Rows from block 8 of a small sound classifier, named by matrix and row number. Rows with one number belong to one channel. Each number is 500 + 25 x the weight over its row's rms, rounded and kept within 0 to 999. All counts start at 0. Numbers have three digits each.
Before each channel's rows are labels from the 100 clips, of 14976, where the channel reaches its largest size: "strongest on" is what is common among them. Only what is clearly more common there than usual is listed. The data: synthesized solo parts of chorales (CocoChorales).
# filt: filter width-3 conv, dilation 8 (model.blocks.8.filt.weight, 384x384x3, each kernel summed), inputs 165-219
# gate: gate width-3 conv, dilation 8 (model.blocks.8.gate.weight, 384x384x3, each kernel summed), inputs 165-219
# out: residual pointwise conv (model.blocks.8.out.weight, 384x384x1, transposed), outputs 165-219

strongest on: cello
filt.318:500482518528500465488475498534512511500500465500515500509500479500500533444500473517500500502500494523495533450500500504503514500511500500563500467483512492522524471
gate.318:519482508465492590416441500500501500500491466459500500498466508500526535526455500483500500500454500500500472530486500520515518537489532521480476517527445521500492500
out.318:500500500500500525527500500420500500500534574500453500546500488437500500550500500500500500500500500500500454500500500500460500500500500546500500500500500504500500500

strongest on: flute
filt.283:500500500500500500500500539500468500500534535548500509478478476485500426506500492485500480454469500500494509500500477515500481504541573467485490456500500500554524478
gate.283:466500541500527500518476458500549471483483500475500475512543500546498471500500492474574509469500500538479490500550491498500474475500457439492500459432500500469525510
out.283:500469500545500500442500610500500512500427500449500500455561500500538500500500500500500536500500500500500500500568500561500500500500500500532500594436500500500500500

strongest on: cello
filt.205:585500500468512480500500500544513480500517524511502494508500500500500500545500535518574500500500514509494500480487510472476500509500462500508500482500511513500456518
gate.205:467500500521503500500500500538500485521469487560500527535505500542521538524500470530500500518500528500500500483567514540521516491477480500514490514500479527500500500
out.205:473413500500500500500500500500500500502500435500500453500500500500518500500450500500448500480500500500482500500500500500427500500519500500500500500500500500516542500

strongest on: tuba
filt.65:453500468515500500500537500500500510408500541523500500500517499534506549511526490491500444481560491500515471500480455473502509483489489474455521568500543531500500539
gate.65:476521500447500468502434490460475453500519519465500364454475439492500495500500500529451500487467479473579500542513470500500472524440450482479518515500483458500461496
out.65:500518500500500500500500500500500500500500500455500569533500500500500500500500500500500500500500500479500500500500500500579553500500496500500465500560500500500500500

strongest on: tuba; viola
filt.313:477500519480521500509500500493515509518512500500518500445523471512492485484500500500540510498500497503445500541530467500480500500500483472472485500533500531482504516
gate.313:543476478478514510498500454500500443531500483501443589424500466521500500500490464435500500500500517500528525551533500534466500426534500500522481500500507514500500532
out.313:586500500500500500500500500500390500500500500563500500500500500500500500500500500500500541487500510500500500500500500500500500425500500500500500500540420500500500581

strongest on: flute
filt.293:500500478466491549473503531500427539513537516490527500500500472500482475530500492500500423455469533500487487490473500500531530468478528508500500510500496500500485503
gate.293:473493500519500507494472458470479500480516513495492502480500500500474486433523500499468506477465506498525500500487484537500500500514513500473510485500453509500456500
out.293:500538500500500500500500500500549521564500500490500562500500500500500500444500544500500509500500500445500500500460469500500500500500500424500500500547500470500500500

strongest on: tuba
filt.361:521500465500500486527506513500510514547500565499500527531500431476544500488513500540517542509500500503517500500537500500472485500500421500500514500500529461479475465
gate.361:538500500500506497516505548486513487500522500500484464455524500500499477524503473500500500508482500484500500531473500509487489500440452500500500523500509523504548500
out.361:500500500500546500500500500500500558500500459545500500500500475500570500500500500462500500500500500500500536500500500500500500485520500500500582485500500500480500500

strongest on: trumpet; viola
filt.58:529514490463494544484500541488461482468516500468500513500500474609528482567500449530500500500474510491471500474480524483519452493500494525444500506500560468505491472
gate.58:495528469493524500491505525486513459478510488500500521443559520500500517500467445500500434500514517541497500535513500500607514476500500500456481412521500544500500476
out.58:500500488493500544500500477551500500500500494528500500438462500500500526500500500500500500554480500440500500500500500543500485553500385500500500500454451500500500500

strongest on: horn
filt.369:508500464491500503456440443497500508519500500500514500500457515500500565526479520469535543500467500523490498515517501494472501508500521500500485550500548500538527507
gate.369:485501438500492500482506497500470501535487536500500472470528498448500523500500488497500482500493500500563515500532500497500500501500500500500451542464493482525500500
out.369:500500500500500500500500500500500500500473600500573500514446500500500500500500500500500451500500500500500500500500500500500500500580458435500500500500500484500500461

strongest on: cello; viola
filt.142:500500490500500500507495541486524508500533500489508500458500500500500483500469507489468500500513500443522553500525462510500526557480500485500578489500539500500518476
gate.142:489471493500539500500505470500518515489500522537500473500525522474500500486499502486462528511491500500453468521500500524469500549500500500498456500500500456492500574
out.142:500500500500500445500500500500500500500500438500476472500500500500500500500500538500500500511482500544500500500463500500500500500500500500561500500462500500524500558

strongest on: flute
filt.225:554499507500539500500500610526500484477502511541484508446500500520500500480508500471500500500466499480500463500496500468500506458500561500450500515500481496483500500
gate.225:491500500500500550569486523500517538528520500540428500500534500453570500500500515500500500472447468536500500486517475491500487500485506485493487516505500500487500500
out.225:500500500554500500500500500500500500500554500478500464500500488500500500500500500566500480500500529500500445556437500456500500500500500466488559500539500500500500473

strongest on: viola
filt.242:500500544500500519546460488500511466521500467500512532500500458475500500524566500480481500471500500499513500485500506500529549518500500527500497500500541535483500477
gate.242:500500500500489500485500487500491535578528500515500503501500521496485453495500496486500515478517535476504519500500500503531500515497500500500531500472500513500500500
out.242:500500458558500500500500500500500500500500500500500480500500528500462500525500478451500532569500500500500500500500500500500500500454500463500522500500543426510500500

strongest on: viola
filt.143:477500500472521470523512500547511493479500466500540475497500500573500520500478471500500490501466500516531500500486500470500481500500531526500500500477500500534500538
gate.143:524474551452500479512500510524506470525500458519451535464463484522490500484492485500500500533505500500500471514520477448500480500500500502500500494500470470438500525
out.143:500500500490500500575500500488500500500500500500500500500500500451500559500500500500554500500473500500565500500500500500500435550460410500500500546476430500500500500

strongest on: flute
filt.330:488470500545520500519500500470500500468463500500500500516500467500512500500427500525500516500500560500500512501528487470518500500508500500527500533500517500541485500
gate.330:500464568557500464484462516497522514491466500500535500475500490500500500517588515567466500477500515500482538500528461527500508491497482499476500472490500520500500511
out.330:496450500500565500500609500500428500545500500524500500500569500500500500500500500497500466500500536500500500488500387468514524500500500469500500500500500500500500500

strongest on: viola; tuba
filt.166:533479521504468511515500500500505507504509488542500500482500530460461507487500500564493524513500500467513562529488500515505500500504522500500501517500487513500554500
gate.166:500519520500517500527477547487500511556500474476490500500549439500528442454494518500534470514500513516482500474518505500518476512461555468524500500500499524468477500
out.166:500505432500500525440458500460500500500500500500500500500533500526500534500445500500500500500500500500500500500500500500440500453500500500500523500500500500500500502

strongest on: violin
filt.381:500429501500485551467500538517529528511500556487503504461495500519498500500480510475507500480535500497455500510554500531500500500518500546498485500484464500474500485
gate.381:498509485500520421500500500500497478510513500449465471526487527506500539481500500491457500500522500500500500427460481500480536488474500463519475500545566503500500500
out.381:500500500500500500500492500500500500500500500500500523587441500500500551500528526500500500500565500500500500579500500500551500500500500500500524473500500500414500504

strongest on: violin; bassoon
filt.131:514481500521464500500500476539500512500487549510500500500500500488500500500500500466500539530500502528469528500520500550525538536507528500455500479502545500455534485
gate.131:532543500500500477490498500485583495500457521511526500551523526500485544500509536496494500500540518500521594454500500461500498565456565511535520498476570526500440468
out.131:500500500568502500500500500522588500448500500500500500500500500500563500500500500409500450500517500496500500500500500532500500500520460514500500500500485431500500500

strongest on: violin; cello
filt.128:500479500519500512564500518543477450538521458518460443438500484461500514448500462491516531518514490500504515498504502477500513500500532481557471500500500472500487511
gate.128:500530500479492478515482471500464473500500512500475503500500508453564482500500500500543523511526500511500483500500476500478485517488500500484543500487519500578521487
out.128:466500500500500500500500500500500553500550500470554500611500492500500500500500500500467500500500483500432500539500500500500523533500500500516500500500500500459500500

strongest on: viola
filt.113:512500485500494500500500474500473500500512500500522479500511563530467500500486498500500510500500464522463457516500524506500471497459506512504500500500537513500470500
gate.113:500500461529477554545500522500500513500491465500500500477542486525532502455532500533522527457494500502515507500500500476500500511487516500488466504538516515559408500
out.113:500500500500468482500500500500500500510500500500500530500500500500500500500500535500543500500503595500500500500485590500522548500500472492424468500542500500500500500