Rows from block 11, named by matrix and row number. Rows with one number belong to one channel. Each number is 500 + 40 x the weight over the matrix's rms, rounded and kept within 0 to 999. All counts start at 0. Numbers have three digits each.
# filt: filter width-3 conv, dilation 2 (model.blocks.11.filt.weight, 384x384x3), inputs 374-383, a 3 kernel for each
# gate: gate width-3 conv, dilation 2 (model.blocks.11.gate.weight, 384x384x3), inputs 374-383, a 3 kernel for each
filt.159:500500500500549500500391500558500500500500546500500437547572500500500500431500431500527500
filt.160:614500500500500500500500500419500500500559500576500592500500500500472500488500500500417500
filt.161:500500549500500500500552565500443470500500603500500500500500552500500500432500554624500509
filt.162:424500500484500500500500500500500500465500500500483500439457500418459500500500500500500500
filt.163:500463365500500712500500500500500428542500500555500500500500500500500500500500500500435429
filt.164:500500500583498573500500500500500500500500500500500645500500500500500500500500500500500501
filt.165:500500421500500500500500500500500638571500500500500500558500500500500546500500500500500500
filt.166:500479511500575500538529500500563515500443500525500551500579500500500500532500500500500500
filt.167:500500500523500500500500500500542500500552500500500500500500500500500473500500533500500500
filt.168:512500500474500500574500500500500500500500414574500500500500526500500500500500500500500500
filt.169:500465438535587500500500500500500517500500500500500500500441500500385500500500539438375500
filt.170:500500500467500503500500500500500500499500500500526517500500416500641566462474500544500500
filt.171:500447500500500500441500500500500552479416441500329500500500500473500500500500541500500433
filt.172:552500500500500500437500500500500500500532537500632500492480500500500500500562500500500500
filt.173:500500500500639500500500500500478500500500500512382406500491500500500500500500500500475500
filt.174:504500500432523500500500500500466500500607500500500500500453500573563500500500500500500460
filt.175:500500500500500500500421534395500500500500500500500500500500500500500500500500500500500500
filt.176:474485500500500500500485500500500662500500500461462500483436403500451500579416500467463500
filt.177:486500500500500500500500407595500453596500500500500500500500500500500452500474445500500500
filt.178:392380500500500500500500586500500374500456500436500500500500500500500500500500500500500500
filt.179:500500500500500500500480500500500442500500500537457500500500500569551618500500500500500500
filt.180:500500500433401394500500500500500500500401500425500500500500501500500500556485500580500593
filt.181:418448437402500500500500500448500500500500401500457500500500500497441488500500500500500500
filt.182:500500500500500500500500500500500500500500500500500500500500500500528413500500619500585500
filt.183:500500500500500500500500557500571500500500523626500500500500500500567500482500500500500500
filt.184:500500500551350500500500500500500500578456532615500398500427500500500448500500500500500500
filt.185:381466465367500500500440500500425500500500466500500500500500500500500500500500500500500500
filt.186:500500500595500500604637500500409500500500397500474500500500500500582642500493523608500500
filt.187:500500500500500500440526500500500573500500500500500500468432500500406500500500580534500564
filt.188:500500500465442500582553605500500500500435372500500500640500500451500500342419500500500500
filt.189:446500500500500469500500500500539500634541500500500514500500500500500500413382469500500452
filt.190:500500444552500500500500499409500500500500500542500347480471500500500500500500500500500500
filt.191:500500500500500500500500500500500575500500500520480500500500500424500500500500500500519500
filt.192:500627500500487500500500500461427401445462500500500500500500500422452500442500500545553620
filt.193:400407500500306500500500500500500420500453450500500500500450500429506500500500532500500500
filt.194:500500500500500393451485500500500500500500500500500500500500443500500385500500500500500483
filt.195:500500500500500500500712550500500438500500500500500416500464555500500500500482500500500500
filt.196:526555500500500500555500500500500500500500500500500500500500500454500493500500500388491500
filt.197:471500500500500500500500500500480500521500500553500570578500656520500500461500500500550500
filt.198:587500563500500500500433500500500500500500500500519500500500401592500500500500546500500500
gate.159:432500500377448492500500500450420500500500500519359500500500500500500500459396500500576500
gate.160:500500500454500500500500500559500500500500500500500500536516500500500500645554607500565500
gate.161:500500500500500536500500490500430500624500500500500500449500608500500500406430500500500458
gate.162:500541561500500500500500500536450426500500574500500500500500500500500500500500500500500423
gate.163:500500500500486500516500564500500542500500469500500500532564500500430418500500500500500500
gate.164:500500500442500500500500502391500500500500500516500500500500500500500469500405416500546598
gate.165:565517500453500500551500500500439451500500500500500465500496477533500440500500500500500310
gate.166:500500500500500500500500500500500500500500439500500556500500500500500500500500414500500500
gate.167:500439500500500352712500662500500558500500500555500500500500500500500500500439423500500500
gate.168:500423409581547500500530500500500500558500555500500500500500552500500489539500500353406439
gate.169:500487500500438500583500528500500597500500500500500500500500500500543500500500500500500500
gate.170:451500500500500615500450500500500500500382467500500500500500484467500500500500525500500500
gate.171:500500500659500500517500606440500500500500500500500500500500500500500500593500500500500500
gate.172:500527500576400500500500500384500500608573608596500500500500500565500500432500500503599580
gate.173:500564559500632500500500513451500597417500500500468500500500500500500500500427401500500500
gate.174:576500616500452500395500504500500437526537500500500500512500500500500500500447481500500500
gate.175:500500500500500500500500500500500500500500382434500500596500500500397422500362500500500500
gate.176:513500361500500439500500614500500500546500500461500500519508500500538500500435480380403448
gate.177:500338500459500500500478470395411500500500500500500500534500500553500587500500383500500500
gate.178:500500500500500500500500500500500500500418500581500538500588500500500500500500500500500648
gate.179:391401500572500500479500541500515500500571585500500500424370500442408500348500381500500500
gate.180:500500500507500500452500500500500484500500500500558599436500500500500500474437500500500500
gate.181:536500500500500500500500504500500500357500452500460500431394500500500500500500500500500500
gate.182:500496500500381500500620536500500500457500512500500394608545500546500412615584460500577500
gate.183:500500500732631500558500500336393466500500576500500500464500500438394383500363500449369500
gate.184:511530500500500489500465465500500500588500544563500500500500546500500500500402418583550500
gate.185:500420500500611458560554500500500500500500462596500539500470444500518500500500501500500500
gate.186:575500534500500626500500500500500500500500540550589500500500500500500488500500500500500500
gate.187:500500460500500541500481500500490500500500444500500500500500500585571589500500500500500500
gate.188:500500500500500500449490500500500456500500500415463500500500500500500500500457435570480500
gate.189:412500437500594525500462500500500477500542500500500500500456414500500500500500438500505468
gate.190:500500456500500500500500500500500403500500500525500500500439500500500500503500500500500500
gate.191:500500500526500500562564478500461500500527453500394500500500500500500500500500574507561500
gate.192:500500500500500500500500500433500543496500437500547500500500500500536500500500500500500500
gate.193:500500500462474500413500500500500587500500500500500500471500554522496500500500500500500599
gate.194:500550589500500575500500500500414448500500500535535500500473500500500500500500500500500500
gate.195:500500500500500500500500500500500500476500500500500500500500500500500500465500500531500500
gate.196:500500406682566500500500500500595500500550500414500500500500500500500500291500454500500466
gate.197:500500481500500500428439500500500500500500500500500500500500500500500500619500500500500500
gate.198:500500500619500500500500500500500586520500526500565502500500500500500500500500500500500500