{"model": "sound classifier", "gain_aug_db": 6, "widths": [384], "steps": 15800}
Rows from block 8 of a small sound classifier, named by matrix and row number. Rows with one number belong to one channel. Each number is 500 + 40 x the weight over its row's rms, rounded and kept within 0 to 999. All counts start at 0. Numbers have three digits each.
After each channel's rows are labels from the 100 clips, of 14976, where the channel reaches its largest size: "top examples" is what is common among them. Only what is clearly more common there than usual is listed. The data: synthesized solo parts of chorales (CocoChorales). In brackets: how many of the 100.
# filt: filter width-3 conv, dilation 8 (model.blocks.8.filt.weight, 384x384x3, each kernel summed), inputs 275-329
# gate: gate width-3 conv, dilation 8 (model.blocks.8.gate.weight, 384x384x3, each kernel summed), inputs 275-329
# out: residual pointwise conv (model.blocks.8.out.weight, 384x384x1, transposed), outputs 275-329

filt.142:500565543432551485500422500482528500500500495491500500500439370453500451472527487480500568478466559572476500500500461456522532533500500313500500515500490512410481500
gate.142:507500487471473482512500500595500534556500545500554428455447516500489462492500469528362493500451500473459500500500526492373501500432500580495484500500578479564583574
out.142:500500500538500500500500500500519500500500500500574500635500556500500500500500500500500500500500500500500500553500500500500449431570500423500500500500500500500458577
top examples: cello (30); viola (26)

filt.180:500527530518513525546491489492500488499523561500500429479497464520500490500571520500500500474471550464492548500485449500473512587550540409500500500446500543560500443
gate.180:544576519516422508500533484500500500500500500382484524500500464458575555500543500494466462501519456500500540500557469500504500500621477500500500500500563500528481500
out.180:500500500534500500373500500445500500457544461500565500500426444500500500500500598500500500500500621500480500500500500500500500500500500425500420500500501446500500460
top examples: flute (25)

filt.381:500500522494472529500500414502490500476500500500527500555507480522500500525452500500554500532500460500500500519500553508549500500466472491498500565500500500517481500
gate.381:404508555639500440535512505500500460464500500500500423500544567520509500479500500540455560500563500575500500500540500487500537500529353500500466454500587500552426455
out.381:500500512500500500427500500390500500539500500500500541607500500498500446500468500500500562500500500500500500626500500500500500500500500500527598382500500578500500556
top examples: violin (33)

filt.131:493504475500363600500482500580553500500547426481459500470500459431524495479483553500500553500500602444538500549459588500500454500467486578459603500500551588500472563
gate.131:531582526454413500500500516432519500465500500542500480520495500500467453500500510497551499491439500527531452500532432542500430567510534500542500508500500567435528519
out.131:500500500500500500500500500500500496556500460578500438525500650424500500500545488500500427500500500500500500569461500500500500500500500500477500500463500500500500500
top examples: violin (41); bassoon (26)

filt.318:464436539500450467500500487500538545500440566419473500448487500555403500477468583593500500500500500527500529500526460554560424500435500522500500454539500460500544500
gate.318:402500445445454500505489542499526500517500568562565486500494520475486500524500505500500500481477508535531534500467500536500491500578470435506461500500579531503500500
out.318:500500500500500638487500562500500500500500500500500500500500500500500447500500500500500500500500570500601500500500492500500459500546500484500500500500500500500500500
top examples: cello (26)

filt.260:518528512500530500560463500500500549500500492527500451500543551500500522525500536518500500469476478525524500500466492500500500472526500500500500479511527569518538500
gate.260:500470432500500571619469522550568500504500427506472512556509483532504500500468505485500426500500555480542547525473500500561459460448545527500504520471458500499549452
out.260:500400500390500500449604500500432500500500579500511536500388500500489500500427500442500500500500500500500500500522509500500500437500434500500500580500500467500500500
top examples: cello (25)

filt.58:477602500528566500442503551504500500494578481500500486321500522480500543500529479472543490556435508500509456545574525500426493500500442505500453500482500500512423506
gate.58:500547500519500500531500527500500627500500500477500500539456489500598500522578413591507500547457576500500510500500439461434500500527450500539545358626507500577500500
out.58:567500500500561500500500500526500537500500500500504572398500500611500500500500500500503473500500500565500500553619500396500500500500500500558500405500500500500500500
top examples: trumpet (25); viola (25)

filt.166:500500529500489529491500500529543477447488500494526500472475573464510528515428481595500484494566529481572440500510554500471500523500500421458500500397539427500440496
gate.166:500477487508466500482500500500500500516469500512447481495490446500512521471620532511449502500557548481500500612405420500550500500484458500500500500500500450520440574
out.166:500500456457480500500500377500500534500449500500500500500511500561500418500500500500451500500500488500500500500500500579500648500500472500500500549500500500500530500
top examples: viola (29); tuba (25)

filt.113:494535549539549401547473500512440439497540535600500611500468459471500546529500500516498485500463516500452482500447502500482483500514500500500500448464512500498500500
gate.113:500543553541500554500540500560526500503457500529500412515517423500500552500500450500500645500500500499527447496591459553532500500516599500477517500555552474461500500
out.113:500500500500500584500500500500500500500500500458500519500415500500500500500500559551500500500500500500500484500412500601401500500506500500500500384500607500500500500
top examples: viola (29)

filt.128:476500500647500478542585500500500529494500500503548500479520500500577500500526564500500417437500500534465500430500434551500524500500583534500500427500532496465500490
gate.128:500524500499500643492483495500439500443513473501500488500487567489532500528530500574458550427483445500433500477500500507447500547514529513521474555500500500500500500
out.128:500500500500504617500500600639500416500500500500500500555500500500500500500500500500500500500500406500500500500500427500396500514536500500500640500500500500500500500
top examples: violin (40); cello (34)

filt.205:419477441500492500500528571433414487471500500565525500500500470530500500437460592477541544500482601500500500500500500443463528458477568481532500500522500477465500458
gate.205:434554506535500533500500500500501500550423570487494500519516442500500500477546500500484543353574500500499516515500525541500500361500500470465490508500500515496500500
out.205:500500400500500500500500533435500500596500433442500500500500500500500500418384500500500500500500500467500500516500500463500500592500612500500619500579424588500500500
top examples: cello (25)

filt.65:504560500500500518526498470500500463500448500557535500569500500425500588462579500435500500461456541500499531500500500558410500500480486434500426506572526500500514416
gate.65:517500547500500500416493610500500499500527486500487534568516416500500500500500564464531513460456515484417412417500500446500508500500473500507533471500455513504519509
out.65:500500503392450500500500500500507500500500500500493500500500433500500500397500445500466500445500500500500455500500500413500500500500500500500500533500500500587500500
top examples: tuba (26)

filt.279:491519478491500463488500470500500500531446514500500375500475554500500500570496446455451458500507362500448553526474500500574453470562500469525449460514486471500461500
gate.279:500549470500518570500563500500491413499535500546495532500587500500421466500530555508486500577454511500343500446554500500500500579500500476500567516474500555500473559
out.279:500461500500500500540500447500500527542402500636500500500500500500547500449500500500500587500500490500500500425500500500500500500500500594403500428562500463404456500
top examples: flute (26)

filt.369:562517500513500399522500498500500508578494465500500468500451500480470465496500500500596500500500544500500500467517530500500500500449459500500574500500565506558522489
gate.369:538484511522438500538536483554500500500443500500518531500500501500500453556528500500500485500518444444500565613569419500409462458543467550556500500500630536439541500
out.369:500500480500527500500500500500500500559543500617500622493500500500500500455500500507522341500485558500500500500623500500500427500500475500434500482500500451564500500
top examples: horn (25)

filt.143:514500484461500500520500622522452523536548561468492500478500500422500467556514426550542500509500563500520503500656515500429451539500500434452484592473500509429454525
gate.143:577500465463531500509500500522490576543429516546510500500478556415534445465535500448500528452538500500547542565498562585500590500460500533497460557521500474552537509
out.143:500500619500500500500500500500558587500500500500500500500409500635567534500500500500500500464500385500500375500500500500500500500500500500500535442500500500500500500
top examples: viola (27)

filt.303:557465554557548424500500500530443500500500459475500500459500487548455484426475543467480548500542525500582500505485523469417500452500450472446504520404500500569620517
gate.303:431492457458500500500566500500500500550462528502480572500500500500560500431500540527481536486492540490500500487418459500544500475500531553500500500492500500444437545
out.303:500500424500500500500500500500459567500384474500500500500500500500500574500500587500500500434443607548500500651500500500500564500500500500500500500500500494336500500
top examples: cello (32); trumpet (26)

filt.313:500486363457500500460473489477481436553533500500462544492477442561473461500500576500545492530500538544557530500500396500500460500500500433475491500500540516436560545
gate.313:576529483500559500545500545566500500515584500539482500490547563500505492466547500500500516500417500543477550500500555525446500591446500486497485369395500465500484555
out.313:500500500500500463414500500533500500500456500500480510441500500500480500500500500500500471500500500500500500500500500500440500385429464500500334500537546500500534560
top examples: tuba (29); viola (27)

filt.242:460500472566443437452500500547541500522500524500546500624491500500496461534577500524500498524520500451500592479490474500500541585436500527500500531550464565500497487
gate.242:529482500482574524489540500610461500554500500529449500500500500513500500500403600506500500564500557441500528500513541500548433498500442471434477500652597500522458512
out.242:443500453537601500463500468439383500555500500500490500500500537500405441500500500500500468408500500500500500500500500385498443500500439572500500500545500500500500500
top examples: viola (28)

filt.107:522500444500511440510527378468449455500482500486451526432465500500478500530533500500468525500560500500457500500500527500515541554549500558547428500578500500474582500
gate.107:532446500500464440462522490500501524500534500500524500491500592526500444500500501462500517500500500556500569578488500502434433509500526480551502483500500500456500546
out.107:500385494500564687500500500512500446452500500500500496461500500500500500500500500559627500436500431548471558500500500500500500568500500500500500500500616500500473500
top examples: flute (26)

filt.361:500493500431500474634539500437500516417482500500458472561500548566459500514500501483536483533500588500462500489462436500500455500500500500590458500468449479500455500
gate.361:500491452487500500500573500545500500515595550470500485419460500500531500500488604500513501489500434500553464570482533468500408500469468500472447631525500509546548553
out.361:497500500500500632500565500523449502398462504547500500500584500500500502487500453389577500432500500500500500500500628481429500500500500493525442500460500500556500500
top examples: tuba (26)

filt.201:480500500524568500500500460524500484530432505503574503483558480472458470500500560342435564519579468420500560414500640450425524527479500531531485443500637464500530439
gate.201:483500500411500500500449500536546500500500549570524465468481463500494593500455511500455500468518541500510500500500525422500457487500500500489464534465515500457500500
out.201:500500395500500500500500500500440500500500500587500500555500500500500447500500500500500586500500624573359500581500520627500443500572500466472415500537396500500500447
top examples: flute (31)