{
  "hop_length": 160,
  "spec_augment": false,
  "targets": ["instrument"],
  "stem": "single",
  "optimizer": "muon"
}
Rows from block 12 of a small sound classifier, named by matrix and row number. Rows with one number belong to one channel. Each number is 128 + 32 x the weight over its row's rms, rounded and kept within 0 to 255. All counts start at 0. Numbers have three digits each.
After each channel's rows are labels from the 100 clips, of 14976, where the channel reaches its largest size: "top examples" is what is common among them. Only what is clearly more common there than usual is listed. The data: synthesized solo parts of chorales (CocoChorales). In brackets: how many of the 100.
# filt: filter width-3 conv, dilation 4 (model.blocks.12.filt.weight, 384x384x3, each kernel summed), inputs 192-287
# gate: gate width-3 conv, dilation 4 (model.blocks.12.gate.weight, 384x384x3, each kernel summed), inputs 192-287
# out: residual pointwise conv (model.blocks.12.out.weight, 384x384x1, transposed), outputs 192-287

filt.64:128154168149128128128135128142106155128132184128128025128128128014128131137118154089142128185128128167164128128203155128112154128128140128096128098087165169013155144128128128165128128104128128113076091151158082115128173090117135097131128144103128140112126193080154108196142188090136128074
gate.64:162128161128128128127138128173185094128128112157128128066069128032128128128128182128128128128128110128128067128128076128197128128128191199128158196108107128145128128065128128132128133106175128125163128097120128059055177128156128128109139123128134128176086128128128128176157111099128128085
out.64:128128128128128128157128128128128128132128070128114162128128128128128128128128035128128128128128225167128128128128031128128128128128128128128103052103128128128128160128128128128128217128128128128128194128128128128128128128128128204141128128153171128128128084128128128058128128128128128128
top examples: violin (40); note B4 (25)

filt.134:128141149113052128128128067128170084063132128180128128128051128128128108109093106128091128128128128108091100098077168128128128128142000129128154128128107128112128115128218090128089128072128128170126211128186128111123088119118125157187087128128128128132128128161155124128124141087128198128
gate.134:128072128105088128105128152128128168048128118128128126128129141128118103096124128101128128140148196128128100128077104128151128199158086128160128106128128163054089156095128128128127128061128128136109143187136132128128128128128125141148218156176133128128128140128196145103148115128153070203
out.134:074128128128128128184196170093215128135205117145117128219128128128128128090128069077128026128101128106128154128128160128114128077121128166128194090128138128192128128128128128118128094128128128128128128041128149128115128073128128162187145128128035153060054128128128165128160128128095128128
top examples: flute (25)

filt.380:096093128128096128128141081128100179101128142128075070128114128119155128124143110144128109128085128214217157241203164110128128099129099118122125128009128209120105183153128105161128166122170128105140128105134152143133083094109176128128215128049127079200128128148149120182128165188128094115
gate.380:113128082128144128128083126150138123150159128140128153142128081128052134093163146085128128146087175128148128165128102128110143128167190122123109097097067110083101128128255128128081110128128128104113097175098080154092159105128128157128112138105151156128112128128002128095091178128128141149
out.380:128128032128077128128128128229128128128128128128128128102168189096128128084148057128085128128128158128128128128109128128151128128086128128128193060056128128128128128128078106091128128128128128128128128127128113128128128175128128128128023128181128128128128218128128128128068128083128128070
top examples: flute (26)

filt.294:128128015128128199128128134128110128128078128128128102109089128128128148128105096094128108128114128128187128139057149161128128151162175051191128099178128097163128128147114091128149128102128128093140107096150169100096132151157105128086128162128192127121106135128128116091053097128147111087
gate.294:128094128128057142128128075226165165128128168144238128109214128128067132128128136197187104076128168156182128144128126122128155126114161104120162104117128124026163128194146081100128170188112160128091181128173139128073128088078128128128128128128128153119089128142128088128064115128142094176
out.294:232128128128128128128128128128128128128128128128128128128128128128128153088128128128128178128128154128128128216128091128128056090171197128128192128128128128128128074128128128128034128128128128221128128017051128169128179128065128128128128033128128201128027128169255133212128091128128129128
top examples: tuba (25)

filt.366:128122162128126071158124139128128114191144128128128159200128103151128144128117159181128238149128070128128128077090085120128099090128170178170162143149128127128084164147128128059165168152128116131128224128182138093128094128184137128089099128129159147052146166128142074152145101128128134139
gate.366:092128105128125128128106190128128082128128142128138121068134093128110109128080110128080128128128128128128174128150128156095138128090000130152128128028112071128153128166128151172128145132128128115128079081128104178160062070128108210143186185128085128128057128128161082128104153178196094128
out.366:159128128128218128128169162128064128128128078097128128128128128128128194076128128057128128128128128128217128128128128128191128128164128128128128128128128027128128255128128128143105128122128128128128128212128128128128182128106169128128063103128128128128128128128128077085180119087128128104
top examples: tuba (26)

filt.179:180128128108128128128063128101128119158128145151118162112128034128128128125142085111076072158044128128180116089144103097128085108085065014128140136145136133128149128109107097128059061110128128098135128128128128128103075128097128165162097128138162152104167128160138130104128196128143137092
gate.179:128106126118128161163128000128128101230108151156138098099128096136251128177134128011128179152128117128157192110173119128122128138151147128176168101128134150115109088108128128106128155128128211095139128155128107128127128149190128087090068128059112096106155095120128128102128154128183158170
out.179:115128128128128128213128128128128184128128126128128128180128128128128096128128128078056165073128128128128128128128128128128128063019204128128128128180128128178128065128109000128128128128239128128255128128128128154128128128145128128128231163116128128103128128128170083128168128128128128128
top examples: flute (26)

filt.97:130212152103144138152128171128114145094110128121128158101147128128167128128116151112128128128128128128188174102139085128111068126149034180128089111100089067142128128128077103135136155108128106128128128142128154122180140154152176128128195097156128128154169007128046128000110104075133185100
gate.97:128128176128114163128110102128105128128110182070128153164121072178098128128154128084128149118104165211128128128128128178146156094164128128098139113128080202142081135113128179092159142128142118120079079128157093128128083093097124090109174038143111100059155128116128136128150212116164128100
out.97:128128128128091128128128128063128128128046195128128128161128128113128128089128080208128129128128128128128128128128128128128128150128128128136128172208197128128142128128128128128128146128192128128095137094191128128128152128147128128128128128115128128128128128128237128042128171047128128128
top examples: flute (26)

filt.382:206128128093128128128128128146128067128142087072108065143128128138097107128156128142128107128181128100153197076128152128197099154176128106154128128144160115105128128083128128097151058113128121111128086221128128119125172128197163128128139128075204094122167129083099128116128163096106148128
gate.382:070128083088128067178117223118095108105122094128107150145128128178128109174128124128149147105154138135161091144100128128128128128199144128128128128128151169084147146081105150128184145128157128083056162122128166128075100028159169137141128128128128219165128128096155149128166152128128114128
out.382:128128128128128089128128128128128054128115128171128128128128128128128128128128128028128237128128128072128128177128128128182179128128128100128128128096128084128128128128128128128022128128128243128128128028128128128128179128128128128128128128069128128162128128128128128128128128128128128112
top examples: violin (34)